Rows from block 11 of the encoder, named by matrix and row number. Rows with one number belong to one neuron. Each number is 500 + 40 x the weight over its row's rms, rounded and kept within 0 to 999. All counts start at 0. Numbers have three digits each. After the name is the row's rms in percent of the matrix's.
# fc1: MLP up (encoder.blocks.11.mlp.fc1.weight, 576x192), inputs 0-191
# fc2: MLP down (encoder.blocks.11.mlp.fc2.weight, 192x576, transposed), outputs 0-191
fc1.246 079:462442467522531557513491503557435501502493458468538491468496458561443482501504534545492536521475491548497502487484501482458559554547511542463495492490468482509492509485498553548514522536558447427466456499476513563462546541464444490519526557517473580529529483522526520471376522511527508499562504471480478458524466472426480465507500397525398497541504520529496479553466519601486514532545523478485481590488482483451508505526459545479568476519510524512504490449483454535436537533528434408519468499474515476472580510501581541451508572418551459542440453479447483436561421501578543494
fc2.246 066:526502489495564483469498529543513569502410514527486532540437522520481484475552492502485497509476480433528483520479467541573497478578442454535391527505499468453549465403504415442452527536484504522439477522524482522523505520563573512539502470506504453530432531554461528546551441565543536448546476448456471473508525509465519509519527554470459489503515544530558487521494454483481498434511476517494571490512500498458513505502427483523541561530471403574571472535499442485504538536584471446490512416422472441506521511486534469513445453546408554545578503459469533464518494526520537494
fc1.247 110:490488642459528505507458445504395485449500466512477527513489560429506456502529538531494562490498528561539512524478524514536559476474505447517548466495433524480442435488566473536553544505451476466511560480457532499522428547516452559497528507533480523509490517557440438461530482457446527525558514440511510521466538488444561532453464477537478532508558483549423528516484527458545492507469538457426485483490459566501539464495445539484497474504469508541526454432544511502544543527519518546465486497434477442502527471460435487540582573498509448529421471468532500455504584477596507464
fc2.247 121:475515510545505467537492530478439567484444535464513501513529556510516497426545416498461524519489481457567515437522470520499497452555411518404501479536485545499503459467451511527481510461510427519490431459531419587581498597535501484481499496463410530563556440453461489523496473503539558479429520529580530397546571504477473490491506546489562533543493503437472449557545480515489499505435555516506502514538503516546515529483474481522478537523448440499542517564487488448511517407528549500497475465483493491544479528482560486551503542490505538445529478400465540436516495543481514535
fc1.248 101:463491512486471457534486536552461526456495494516586517501454493513487491487515524426474515500459437471482502498560558438453476508533501465513510472434549524529497492404564471539466470517526511497574503553514506524439487521422464508493454514474482576424470548462464631475462472540433489458456489494512534431588543469495512503601511541536488547551573585580484525521460564531532492493455503583462536555505430540570498524454448534532483459462489461519542456491465542565486454501481489482540512451495523498466467473555481415500460557439479509508494453493540493498466494516537552491
fc2.248 091:536538473436562490439465463439488546486464488511498470515489489499438484532533524535511471515463507465563525514474436549520555528564438507455501470526455476486581419496456449553548548510494511521426464476498499507572474515568563534555535439458453482560470482562503469438561516512548481459560516458487466498465531531410547511493422509491486462501455488516483525547540479473517479468511535450548494417515559504408525479463493519518522562555488463568554513468522485537518590499534478499464527449428495467541470496486572557513484510567470552557551481515443570463573460542476531474
fc1.249 100:532523548473568490579399496483489515449516526466524509511526569407538482551492539453490486565471459529561497488431499556624502518504530463499520505509535513462544491479543505474490541573478462538501512589439496476473492446460451524508488460527457562547499472472509520496494527507477567456511508488536476399421502395546451511521491568527479528471534520473447536538422468563578523515531467415472547494515516413453502537563413521500530471508462486499539549468527511452523428526506521502490484502494544515464486543455499460596537509495507533500495454545475486481512563460486495466
fc2.249 103:467510500584458506449465567503439518465462555510500544501505457562493485507563519476464547466498528458461472514462527443478470482536505513479484550450532571481544470498527547460505499424539527517444533461545437556494499520522557530403415495477435488462449513535509536469566460498536492472522509473516607508542505491446535482470506555564534474546495477398503501526466566452412510494490562572503501504470527498577489489574462391577482476527485523526509555563512513450533506568488493479550474431513492481530464486560520454534487444488470537534508587545439508495467460493506537497
fc1.250 103:561526560525449539530484567538454554525488519459538580510497503510466474557406479503476505459489479534518557520556556467480432459499525514496467492524547493497497505458531473531449504487498494377507440437540489513409454555519525458565451511545475512538547560536551462435473535471526561527445457484461500525541469570453503413463490446536434469487501485514523533395530599474564466535507577482515544531526552556467490486535434472559536479530549437454501488442510557493506461519475476523494509530462533476502461527466541476531463493487512470468483462438432513521479463513538544459
fc2.250 104:503491425460551481490497495486549524475438566535441482532479525507509487441628489537531498490471480450516453515435403472533563527494439505478450479487483525474523482449477498494482541522502511603429485567466481478559527452525516547475519435477494491466486449489434559553552471553501517441554497512470470484460558486497543537515472557454507487503491528510493478582500425528444536426485441494436502428487477453490501515481518513414493529498421494550576484546516422503538571530589515433483439461453447474466516500485494504487542511509431583531522488486518549453531511500466514518
fc1.251 085:543556456518523533529490525561493478481546512455522490522435465487564438483559480521505559457487454496568458493492451551505490461532454482500464471520451487433532493551477464520497543534537579503502487475513549466522525500534535512508440511543566510443480512590487527514453497434485479526497493477499513487525501469558469496526527534411502516498529489518495461462523475542464518453499481515513537475408432551560456423554505513436477518555498619532484412440398401502443600494493451520495529510511516525490473526525475492446462387539481541491499567469432557532435468531502504494
fc2.251 090:564543492457475483452429493484538526504470528477480514498493384482459486508497441511517457494524463488475475516503459474541496417525509501420421518481472471469627494473530441477530554531454497526425408560568534513515514523546515515548494475527482496527527595486448446505466392565470463431487511521475516568458547491483499487510516546480487428516523466509511530495530538471556488526539507491471504526473485460380477502512504454490551549457443450508575526504503480570538528520503473495424581455478473462460456518543476443488581549479526576520497431472504511514488474490480537527
fc1.252 100:552507478496508468460513473467459508477514541487515493518496464532420511583508498534460523435478545455531535497553476478451494552531554603456467519483467499439515429487541497526492526538542534491484482486482511515529518461530478502540475549454550507484494486571442466489521492513466456509509425487524503495527527451474558548422513467489423413508419548514509581481451512425480540447485527444533487504568476509423484496503495530546435396475513508564527497496569530576503420599481540521514613579501517468562459486445417543513495480496459457460554488468542512505475515536498493538
fc2.252 094:530521484515534513513504498559519548477481581583506469509468505469526493472531484486461520525502435429538416472457518442573527452512488435517463437549466459536557603464461494455448483489463486516522497467530442518513520539549540582482522480477541570550445499435468503537485505545529536447429505535462408492502441513435486423545468577518524512475554531559470475504505494493518519514446461526490510507456513478515425576536462451489544547452496479465523485528483551483557541467517512537490431444444480539489494447500593420550475449549533544523468545495446467446487495428531510498
fc1.253 096:511532539449574509448490523501516490634471497507521452524505502454507489477475466518504488435442409512481468542454580501458482498513466437504459534510423514494485512372501492520541530544451492511446444510438498421571479438472510499543479459521503515502497549478501527504502563457507472501440551487456465509401452470526420462520469443508429532513554590444542477542542493472491506496544466508458518526519490452469530518438476458489478488508588519526481522549550514506471563572504547516518501521552444484469543571472551557474475506561536537425547468475513480523439475528476519543
fc2.253 094:472450535494485505526526609465456546440487531538552487479516503461503514550499409492472535434447483512507414466473403487537450555490481588555451533520606525486536560562493487508484488454505483547462497541524569491530564523481526480467531499493517521498468447492530427403517484504522483495511496477526543564525487516511473556453473570496559495505499507568437481477469520537477515448466486495512546516432456484611451523486437469501525505466497465532502514599449476432536397473456514516548479510460533503529464480538534468542549507475446499582491481560470545503519496461447489493
fc1.254 108:496577543475443507456468485555578540433491443546522435473487550559547542582472572464476516409504495452509430440476497564456484491480471453565517464421447435522465487543531458418480520519493553520429525458505490529472514460503529481534517517526520519466440525503479477491486530502581457475550475480543489561436520568579533461510500549449436415497517521430576494526502558460534444516562497462505487503517480517448413414483462455505486533460508457485507519523504485543493514544430473472505522523516520508549508464499500480421530548527497450515506545488478534448519449520520536442
fc2.254 092:514451507518496536512510523506513526435506505478511490501522503486490521555562479454540484502489474463508505467477494530488480523493470539459462413500477525418531494467487503431438467568464496527434442507504472516457525614514498526513466488497501479562512483488444497499542547563603522456483541483551542480535518532474551519478457559466472457552488514456533504539564499475491469391501507430434494533527477537430485454510478495479437555480445428562514496486509479547577531580481542530571488459383574463510505386497604477511485543529423488504521460447443508458521544484484507478
fc1.255 103:480437536536476472555516503459423524497499456434517506524468536494455506492593509561472536384500555490498486502508505547502498512525515521519539482451486501414462445465507463497511494449526474508469511491524537508477575523527468468505481514534593425504484499535392539536539516481485500503506475550470557451553458490445509497529448511475497471390513495506593526589517456501428499507493556511544539464531521522535559548490506499485440484539524570525473576525495485500480468438474440548500505456420513527503513524510478485385477479579404524464520559522552476556521522554488547556
fc2.255 113:470532444485542529454471514544557485490506539554517490499486456508549492479450499450525470557483472462545528447468447469539495494532433505493424568571497481542540523488466511518486534565488537510495504518524467464544428518519512526562519425483444567524492513527543456479498481532524530455506503473505443521478534525528505455466552500492453504595488532480465482448481530504556550505494437460476466522494486435460456478520499471504549553500424387543515407492511504483498558539560543414478462457551446446556481457510516485625478508432551537569468439476411534431556481450495520469
fc1.256 095:425434482558431566486522620498470490473468529514515457489552484586534519478494509513545557517555454557462481517485432448499543499483511456448522529474540545542537500519497527498497473443577508452537520552558502493503484525426501502500535494447470466496494470493488527570447493487485532504468562545519513466487488519499434428536477460491518514569547522488498491532457480508528533596496461460472447515515516460545527471519506520591441526520540545496486523462469564459482494527501516495587457576497509560445523553460526494483559471424524440566423485459481436537416481401470499557
fc2.256 061:453512497523438511508517442509480423514589508484496466435538511498514535520454551474537505496551550550470494483504553461448491551428562487496596503483508537515463486617509546522510483479515486438566518507478516485461476466420433472460495565498522497484543464490535470509450542425469483568445511531543538543486465487563486516507567454536550532468492475491469472468495540494495511554535520501514462516505465499552512490502560515478480469465552599403425552497499547508495492494442536565527533581544554536502499500514466574501559524457565456447456518555588412533478528457504445497
fc1.257 112:527468517428555466429584415539462492447441508475484463481490461566471467491561500458440483570457557509514498468520558493466464554511500482489459531468466458533510489468513463485471495476514490458527511504481476518503541500493486522504557548537432527437599494474487481504372494461490466557544522506486478515506526502478520463532549433480508493501500545475479525448461549525452454537548535472439559449481556440490538474461572570467536538535522441507518500429527481515424570529555428459460460447519484537516589472513508543481494430568469558516607497563478471502526520534537508511
fc2.257 105:545542487432554483461521510456528555468410453484509495484465525474514422509562487445420474518406523446478487480509470454557451473549470502471502461399452515445512457449554477491478530468520442450460517474490523539538531506560597567464548439509453520485561572437490522532575519601530536490553516498445461505499534487475532505520449495472486528504468548517535514493536539495485401473519506538482518507528560520461470480473498501486498539539504413535549520492532463416501562498521465422523472468471456488430560466477547486480470462513518546570575524521518477507491531528537559515
fc1.258 096:519521491507501580478497570552549467482497536497433521579489507542469458514456493534474463498496484378562497512478488514488506512534546485583548475515554472437494449524475500469470482528561454599481546503474451550501485468568549412481465523471484549549547576519439529453513497501520486460510513520476516488421411508434507463465526518516492491462456514528567416505596488464537518503484612434521472512514540473514448510466490466520488464504570495539456487489548547555488480533505514523460525533500493496492462523412453480525523462442454430518484493484510478591553477448446555459
fc2.258 094:501516511472543455497506479484504570461460457496521503491469490485561497461576479544468530449470507554461483528529489519510518457506457498461414531509463504505542539423505462538522509489465560468476421472506535462472492533477526553492522447534522459551442472525554521534516463499498548483503494450495417534586584492540477551590438476465415489499523499496485552528440468482513489452483424538492563432503445555450510473524427556498546527497415448512566485505498422512488526520540479455533491429487489480484556521497545438518447543571475597528561489455489583418493487526572479523
fc1.259 102:502463570501559469490540471540498484515459454484527485503466476469506444425477531510425528518468509410492517484484486466512474522478450447556490511520457493503482541482480493401454528549455509491550586462429513521517516440497517419480520511543533510538484497422552490583449518527523522484472482432485474482459470507509543628506471502494530562481486517531438462495522485470503502453533519549539475493492479439495508474443612480502450537541461417503580499513481571533487542469514428436519595486504535478571480478587507583483523532514459499505545508554460525425529465469511530432
fc2.259 090:565523518431547521520512499471537517498473462496464541582500447470533447489510428509512459534450549427555503540430455540574479510566464510393467464539434506506495518421514432377512526507493490522472492484494496479549460513547596536557537499518459460486497474486486536495499500542562533489560532468437463460440554439463507450501482520473465476520490485512491459521577522502517523423526499510476511535528538506494501504499500539443489501510486507547574460512491464511555533488581400390493412479483482450483449518506536475489473448548502589519530478513469525481545520574536536496
fc1.260 112:521531485594617503490481524520477572453529526470515486504442472461503571482467478469524433475524543460534521533465530488472542501510457525417504531503404495508419512519386553476495559448485481500513496544533464515541495481411477507422513462503546492505529488516500535478549523534517450485538521533483435482506512530531555435493588498385500551559595458478535494549472498530488443482505498491488463601559497501438510499456464446532491406391481526498545516586503464524507498531529552496456463469514558454499518495468475512513514466506500534522479488510495502437557503530462510495
fc2.260 116:525431518437486449501530505520470514574441456553524536512501541607429449484556541512505489537512401565436513532489491524549488499498461471546472461500528486470540530495557513494505496597488515514482466556446525485463524469536537566534469491453492434500521563443432502517504472524494503508496507462524465443494456479512528550560473497539471425437470484488511503462479507439498518417475597454489606435519496495520480519560546505571525539524492495504480450520479474468410534501504455457560565466483443490523540533446485488442423411524554489447555484471463517529564475499464488505
fc1.261 127:526519525576511489486502542487496494476495426490477441502465553514524583448524458545494535468501567520474439475557480454484477427513472520508534469532473508578484521584473521537423513459431522537551458496505445468511470477447519513485544489556532550467526531508469454449489492549554481476454482568588535528545466501492571461542480542494509462602537491489565471501486446575367546514459507434495530417558519523478503480531434457554521463441469536454530489625523488516535541483532526585466476471500506501512462507476497490530441502493521505538466467479475567438531496517492517501
fc2.261 138:496484479395501518525504508464522553537488525473508555582517521510500434448500514452481477494512459509477549515478546513537587546479517425557452563471546486441507484486537485438563510552515509452464574475422571522496537389527550459504461497469505489491523506526496551555468532525484456474565480435413460502474477550489439540469584512525479431503494532476477500528455526487564504497517472508460519517441468461502569507487553489498496594529493464495480538470480492496443486541533417411516496472529451555557498498506476487383465442512523525509540501577527514591548478536515487511
fc1.262 075:580522503514509467467493422469465541557537480550416537463436476516456439410555430534439476476525519489544451527502469516501464531419490480493489505534514452473405555418552519573459513486478501561539413516508548485475526470521499506487443489511488482471471487528451483468561510505508546465538458525550417509573448513590495492570442570528472516507518501471506476499537502498502465484543510598511536500534493474456509464475482528522460435467484467502536496501480535537576448498575536526426501512465503477556544465552541483580498495560451494508584490453489470482484570520426494496
fc2.262 066:551500463441532505423460562471524602446450525496461528527429527510489491464545453560447491494460485447561514534453453554555498461553477524523462571493472479482520524391513429523475487535548502512431474489534497507503514534548530520538481461534505525569481513497458494504516449512519551447544461478473475479529532501456518525562465563452501506514482551531547463560482455499462500406454472464466495465484528476420453508506433498486536501542459411570543474457505454551478517526558483452479487454429496489476503541508550464498471467565450574518593493405478571455538503523495496530
fc1.263 095:502523519432479512427473579542462504513496466517508557483496508520508526484483443464529463427515485517446535549432506437557526503506409504542546527522537533541510516482447544510469532523502453471491444497558523502476459487483552469425580521544403479547550491520530547505442540534499458536454542482526502453457458520441430478532513480518456529521576541505513419594507514554444510491481479577462474574532462572525556504454443486447514515517502457462520446512444466458588542515489436490468532486489525536526536503554557531521467551444444460545413475492540469466502433508458503536
fc2.263 080:526516491437604499481519523500514599520477511561472468558469509504455492508542492524482506529448452452563472500456435540532464418506465458530449514486499491478564507426509451490477464482459536508508490465521476540488484480550514552536511468441505467508411522563448526472560411568511506442509480469490414476500506495453570515508434600502485500491522541508556574493490484474524518460491463449465516483576557474448467468540469503512483518524455456541565440547490455503516521528583493485512539475401451430487450527424540440499448441580487540538541483461475519463530487474504526462
fc1.264 104:510518512500563534551557517492411511584495494482430499485573498493429453545531465505504550522495518538521515443535462567430443505526526484518465505526469495456498459458524485446498452512466466507470477542504557466492535570609472430495496510453533456482526552438322604476489470477487532462565490494501556509519557465515431559517464522515551463435523492516494552508482463492513483475510474421512483498428494522522556477493503468492500488544461572554435487509525476459528458521495555478484478482502483461518502448503415534492453469474533471504535569506480526539457527492527564577
fc2.264 092:470507522507461532499443526486557512459467545525529473574414509521542418484537539524519492443462368478541511579489559481562535459494470541540447499491489523563569548482490531537536554476511500539461489463510463502547543493500514531516506508453461569552438539556603461484499509530511447488471511502477454558478476495431529434475494536493442485557497492461499452563479488556544505470491461520502508576536526486481490551526489484531494563464495386517619498547461488552437516461503437476515534436512481571509497441503520395494543507521535545491454498499452506509531491469459503471
fc1.265 106:476502469572449448557467529547418510498450459465476516526530460486453525502480552465549521414544433489481440535586437588491542526497488477592426532529552466482499504550510480415500525526521523504444474487475505481437535501436503548540518482509509497491426516495488488476517533504549488480514496448422587515549470514501464503572537552511458455560551490558596503531416561516502470490533524420459481464513455488487548524514456491463473476548543548472498528481510451496549491609422492508482479493516523482497466519449524533451546516485525444489455446422537490544482546492559485487
fc2.265 109:561602507463529517547495493480511605456443530480488516527542440506547523508513538475529491476509475507520448432447515512469529534510430556424514427588453565496515474468428464465534448500453489544467525493503480528534485508467579488532450470500490462472516473546459517453572470596492523515531538437504538510447522522496535472469469550492518445533557474432473506537604504477460476382510516515508543518437528545461500516495463493434490466474473499587490470461462502498538522526512545461510444500440488488489532409497531470520496513466450515516496601477410521517534518450526513444
fc1.266 105:488578492488480479517460522537497539505541478539523515511482560486458504445514518434484498433495445514534488545574497548532531467493509511480457465466481474548547471468445492521513496536529546487428485529529513496564474501491443548488532471492462501397525588530423508476549497441450449477522571530512556427442536434434490488556477485599476469527532517495568470520566500532594502550466584577414462529486422564517516510446420518546495498555467468500488445449460466501478540549517541553531464455438495514440544476434507469499456546482513480548460500448485483519510508471458479529
fc2.266 102:523445471471562491492483488524512532479490506479521519520499426437492530552513480468458459475466537393577524493486525540532434467568434573452485543546458480502471484439520434500522516520493494518491462466517422531542488575507521494557538504555479511582463467494497520477553487491573554466533494475519473511471519513504510476510426561525479440488465432554475495481509502391524518482550533505509470567520553543430432543491486527428552495538516491544553526491504418507581539440501485419466507506532502387489414502479530450498509470535468573471548512455497551488554490567538532505
fc1.267 125:541498392478518512440516569574528572456532446412476422470498514517509514461500564540428494439470537543448465532508535483455541549474474511494424502460526460559458512550512469527499445478444533522452523482476446485486535492526440574499486557530538571508508506579477467445559507504481519526539524545466537492538504449528575506531445518460515455555507504493579445512448481482420481499439545498431482458504470557422506475536483526506455523475467489483531480575513490547538469532556480549422474456484541434534509523471548522493432500468461508507491545491521523566538560454559481477
fc2.267 131:472441558552466515521525413505514489520571558590488557570517516506518516540503443476580528592460465492478426463514483497560539499467516495445506473586505483418543501499470527523520555457533453490492496516481510478533420438508575495513517465542475455463523482474432517506446505487518523493437515527549480442504478538455506553477565561483508441472454471461457531468538479449537535466498456532538489472497502493520467504459516482472565510474532511510458488450552490403439477412508478467578470565516477521556459487513383465441531476511507544474451488524508532484456518414458476563
fc1.268 066:512552493437551431541480434483606546549543480588488490506470612436464550515496470488485482472463453440504485532482537489504437493469455492548503510550443497471502513482521510468497480573468513507461465425434544558496499463508454481502488578562448533498524522512471474392570430463516473474469462521490472532433458465527524596487522470510433450460498517490467488550486520517470480455491522483487462519490484544483519533543519485407513534483507500485512495571555449518520525489538511521461562520505479444490498441508545494479453505577444553469573515567512396461553529543452503535
fc2.268 077:461470499553443533495517444514453390480588465447527479450483436508515499496434575498512493547540532552466508498540523477457520516430598491495580496504489481483462472577489528502486532434484477464532534545479484417485487484472439470457511512486551489480522493485573488575446553488454490567465515496528503514533497497527467456476531481448522546502475415503489471444515476509528496562506486538489469483486470501509520468455569488536509452462536547404408510432475559533471439465420533520509472554577555560506490536541482524513568502450561436446426477508538492522452481494495427515
fc1.269 100:454485499483494561524477511533558444507457565535496486509482398560583553481519484543481475444490470469489476452513470489534541454438447501548480483526545517532504482456522539509449462577482457526471532437558560552515457486467498519404519537536508465418510495491512403448498456583516530547449509521543497584548447467522516517527487521485547542525500465507426480473554452453486482521557565546505526476467543513497530517573453499490538571452470494502520501570556514495455468444509447466574439471534516510535493431449594469553537480510469455565438511514511543491492544477533518450
fc2.269 105:581494543530505477463497495489449583483537456560485511513532563435442435490511467447467483553508537535514538522490498602450506521575513521470470542472531451444517489554475446486528520450522542445528475545495447499478552513529519470572468475511494480548479505521469578534539544453500459412531461498454504445462563548478505471458501483492450426487495504521574543579465509516479530441449456442501469522501408473438521467491459489507496474538514461543530517464486441519539508572531532503450484526411493452442459584512395525428459535536505569510560492479477504498508458539518510542
fc1.270 103:495523490530544522509564472522466530537486486454552516541533497453433638479502518453482514536539459462543483462466501492468539459492513545510519530513477493546520523530556473472533411464446510465483504456558496606497548523508440509584509442511507412507492523474459517490458483500551501495480574511514463556484483430524523459501472573614546531508509437491510472527575558429481427447454497464487491491521518511553560454436488422510458513528505473561471536462447454455512555454528498517525513463486470450468470477483449446538512514480467433520472470543490519516459481474557617539
fc2.270 101:529505488436487452499468488544484537466469538483447511432481543518510478573530541511474526460476513423585503502508544580471494552531459522558405496547473473504520522509573494530497573526494479532447518540513516479535459507500519448516498481499461566418516467532526510430498489541512415470539458437486472512501549596521486570488400487503438524493466517512548535538449526541464516482473483452515541597449551473505489526498485531470537411490504481476483505514508500521537521529436449488467522476555473432559509426508522513516547536571476577506503469517486607421521427530453554459
fc1.271 088:517560537493572484471519435470503560447498434455565568557554466529470507524444545516536471447508510496512495547506536470509490467462537494443536533407542514499550530470498460490457491480528471469490546519487492524449535573443583413517498459542512542531563517436487531481499487539533564481489464453552470485427443556556471417540504481499503494468507505534562539529439431497531477512571486454486516425572539562411475415478484477486552505462545479514498565462478448495525490508534476489478470484514528449507493490468479529578464537536509525467540483485532506603422486503431534550
fc2.271 090:545460444514501453472424542486549538498384534484456455492479497518524487501563515498498493440487440500513416478482463538532519508567477514589442476501567534448523481503538494539479494548419486566465495545529504509543499470565520535484514462512525518525456517511474502456577480524572464445468488462474509588551533572467534486523498519501516507518540535455525501534515523520437513429407528502471529519513506443440441508540447510508491487528446467534537517534522458513507558578557466460617545405435493480482532494480527471526489520517443509537529508505512574409539487509546565437
fc1.272 099:507525529528481571469504489511485500541547430471484508441479509431557452509490476558480477498546449446555395503483558527470516510448470515486475455542490458504512572575545511496498527599534490528464501434457478453482459496503636500556516573407573434513505462446491532439561535525554484502459508547514488530456470508446455495491587580480471473488451439476479479506473521489468538445506535608516566489462535462499453477513508465458504491494524525497515498509462562470468492564481385486488567511495473567476473492529519520531493494574474505519508525546489475513533487544447534497
fc2.272 091:509517454450539568441443529457486561504446496434507460518537499476535468505539417503490468561470495505558572481498530515500505449614458448460496491486521511497534469433479484464448509562452505529554457558599533547499536444553530521550516499452484470557476557477434485557488396534515572452574510490458498441570467494449559532518445542480487506502517498524535460497478443534536459501483468453524459502556525482472486487411449512523539534531468472593584549478484505526496511506562421516478556452489484527492503515501498493495432469487460541519490467484488599520517498508444517470
fc1.273 098:462473481485536518519540486498436544488471447482510558484442508503433446509520380475449518499451523612495548537495562502491537515469496459510497486547536504468534402450478454499491480502413423534502545521530518457495515477501520477461471488548508456487481533554422549497507484480433530519455456444559466526547594482515458527504445488516582405518549547412511515468575499516529494464491379479495508576484465433468519557440499504443488537547481435554471506534513483529491523510568484535523451465535503470538465552511529556475527535506523513493429503482534540546539512473529484496
fc2.273 099:531556490505564484451453563506510476538434494541496475451488514523548479488511543573494453495500455385470476523460433531497479462600419520467489488506483505506500570502485458480445500500526549455431510479524513607512476499524505528569499487508458488496472472499533504496554484532501488450558464533460510438441443526484546460518494509488490499430480431575515501536475487461476516458483535469514517420505596517454482519564365517547514495523448449526598457504471488519530527493474478533467543514419477461494471541523536454528528515534421487549583513478446476436475522536467563472
fc1.274 086:495509466561496504514513456486515474572516481508442518503491477494525446473454471446534453449497488486500492485514508523529517534469513515478558469497505485514511545445596473509535446469551513532504449491493545538542546519506504553526482533459496484489489501429502555459586456510458483484472555591511399556465430503516462434500493525512521530495428485470562461504532459485497413468482561571519541444495518438470462477470430498584487436546514489496576461590516525501527486516520465527504534458520509490536451427594481511580491491608453562428522496486488502407418509546438492468
fc2.274 069:544496518431540525509449586500544579529411548512460534474427512512492442488556479579449516519458474445543482516487488529514513454540407501476479496476518505492504513377450434514496507501504528539463492519573487552505541535549553526458481458507532516473453495520472475490558470562556506445518507449442455465509522501504546492516456563438492519524548544548554512530536503497467520459456492438514507473471507543474475504515416500530482556561410468578536495500516476471496547523549495497521481443384462462486516514473576442506457498540416519555547496451467572456527479523533553491
fc1.275 079:511501522479540493510494562595511518543474502517512514441431499456535529505478485435419487528465503467524498484535522556483511517531548403535444493597469499531529523456531472500538474554583479519485447485538458578452426497448486505525488427399429535486522520488483476479503457584516455486519531462445525523516453514506503536513525553523552510482540507557501451494581564467542510506426484540553543500429550519541475502500537474502498471532521493453527523546419507458534554511401485476498498444521453515491479528489564448602473482532472477456533448514431555568481542496563510527
fc2.275 078:555500503425554475456457500475484522486414503506510470514462558502510493501525466505424497474469458474556524470464431554540542506542444488562404494543469490445527513408504431503508497552532424528413553496523487533500513555543595495512516460487448520484490557506502517451582465551501504477604446451439459496491527531492515467533488547466456467538527570539532515495512476497423516435456501488493505464499537487474497498522463490500527504512483466563583475534498451466518551535528449446503506480436459475509495505513548465506470515586434558567566469498418550429552474513489569514
fc1.276 101:591514558476524511495473463460521464552508497541485469476512500495464465445476569457499518506477466531459599489461526529513521448543483480592511463467436534495447448433525410494424529529514508475497590432536528550490486498585506530490513515536496527464473456584513475445508443474448515551533487465446481499526505488519557512507464467488445597499518497540518482470474527554507510508539498514437358504510459527487520539520533541461479533541460403485517553440520506493441579522529543498515487475509456467520489530457520481522496587591516471530493469467532420469434491551516531470
fc2.276 103:472488508527474557550430479473518513430429512480520502542527570499512449522521440487567549526427459483604511521532564578558472507516498489467531512461530482531469524446499476497524503447494492517480467522559445507481475537526500499484515479506460390462505587493404481530510483543480500486517466505560496434527552486417553506458513508529492457502520572511518511556481480482430460466518536445473509436571452558481480457470400537579472479520422435563547503503524470462534534504526493486482539481527453445532558502383535457476459473524490528537456535469536537486510511570469510543
fc1.277 083:521561611478489551546539579548463518489490457415503475518484505521514449538495483520564467525517500512564481457543539557424456459524486502491526501521572508557487434493504462509559485462534549483507516572484447451470416483531482491486475431472531443496467474510475550489533472531484510506449488439500478526523512524501561458488528547530537432520497445503504534513606451620515447485466523491456532480552534514505510516463547465592492460488510507497505468492455492509469492530514541479455463536420484459503602405480576435481455413524471516491480433430456484523503513477503537539
fc2.277 070:501545450461544449447476524496491555531374544459495561520512455474484523438535487497500471572385518449498495459437442517538528499526438476491403503536459498455527508425503446500461494556464495502475532463482483554526498499575539469524504428471489466490495500509453539534510493537499505424525463463475464434512521496452559496506453475476497506432508511503534502598467502605461493438451511544487514539504524448501535529508441458496468522547461417590556454469524451466517514507576460489512446444484505517524520494465495486549428469510430523535563506501453540461478495549488575466
fc1.278 098:495488437509466487543506515481522496476469489594500409474416462580549563502565569535543481482487466544516448499548399468493509471465525498435491437476460544530558480417517510481527511497525475509494529521462536566492453538474531549521467460542489557528614489553549539531541472528435494472551443502520480499535524524472456513501490492497530405471440504495568437510464541448576503466434496463461477573496483473490477451449465539506477502464502462497501501493527461532550478535561432437453512498543480505526497562482515486469525486572589463516506539549523467572518475482478420547
fc2.278 097:569528487556586500546498507552522540511485506480516503544534509476453466465514474457465530457498443457539458432485460543490547502569485536527506428497481523531487433462465456496436545575510517601419503500492495510439512489549521563554447550476484486513440434512474556453488477489556487520471514516501472446511550476508543494502490513450492499482497465453533475523493441404377556527437506519514494563526549559450524473479430496511507471481491495516550522555554492449508516506543533551509507413476489437519482540481513478546434531540429530489564561480458509387529539553509543448
fc1.279 085:518511525497498548440581547545503501464525552517436508530451525574476546541499553516535541446477505475570523538454496532451492484495472606479486406519479498533561466499513464517463501448529484463475458504436454504477453509585495518479473453535496500467512499495471504542522528521503536509534515442474435442476449476462571455579543515417542497469506477508555573511468516500473460503533517529520524584444563466471488491469472407436475453491488556491460560534503402521462512516530487545543532468552430559539449480502464512455467404519502494535523481573570455564490485518424478498
fc2.279 097:562565476434533473542443569491584533555422520460530494531490520503519484501521464482531524469486476463501529474517498531523451445576392544465546434474493510473565465408541491462515502499475473446440504460517465574431570549592557524500563510489545467485504520544461485476497470539505463486455468475458463516554536511492543547477476550498451483499470518508509494543508508494450468409475507516515551497517526492438501437506461532529504488517523406576565500507478508487493546557504452449525527441475489491453506412499579503499478471540433516513509478422434519470477549541521587437
fc1.280 085:508540533490538475514445577497485446493525507524519550523546514561507518501533467469572539526471493468455511500548506482478447522548475536522470475488474533499543528445464585486520532512453432503544530517533540415473478576582497505449547486476499486389491462517584531548531509512454520504454493477543535492489410472497469510478479513527509528557478496579535458460572523521479513470504534443440417448563477525513529551519475479497486509548472468537556446419444433428494479526500464579529510512514458513433394501471578431565525552446536518560488540486510526487439442481530508493
fc2.280 077:549505505462508465479498496470503494506500480499481545552435524542478452509505478519467448502445506449537475498501470490581497472572498503477486505423456488478448491478512397480502513536504446596465519441523493551512506526560542486533507516537507488477514571548491507503513459536567500448546525479488533487495520454533533483486506603508495526533517549475538479540508453537468527434488509564498495492527511526450478498544486506546510548495496411574535483522506474462524521572540526389482480461465457457535495556481544462444457507626366577530579472428439522433591506526551499503
fc1.281 099:468528461534467590490465493507522519530518552557510514556469509517535460465524486500461487511439400463561408554473513501485488512460476456545494493565480533504466459555477431520462510558503550422543513489573502495449469565501560456518486535526542510450442446490457496489511498440552529549463515453537427543459442437541585550496424525541467562460517474546484449469539478505521510502478451572432416503590481493566486537488428520497561548454462551502545473527540461478527516442491471522562461528484488502498460495487589494495527502565495515502464485554479556469532466536474475474
fc2.281 111:521459604479541440474499518532495538490509450503496496509539491497474506524479485489478504488491577573426581450531485563489525477542557536457493515493578473482524556452532511443552485475490417516457490527441504506554545486538488482492540448562473491567528531481547494482507514544465488423552521540454592451528530579481456466526582508398505450557493525499566596557466505519480529485498521424519533528426503503398541466470546417493497468486540417546456548514482520483433439531483527477466438482544529509456482496496435502501478531448517507510539490449523501544502483465501547507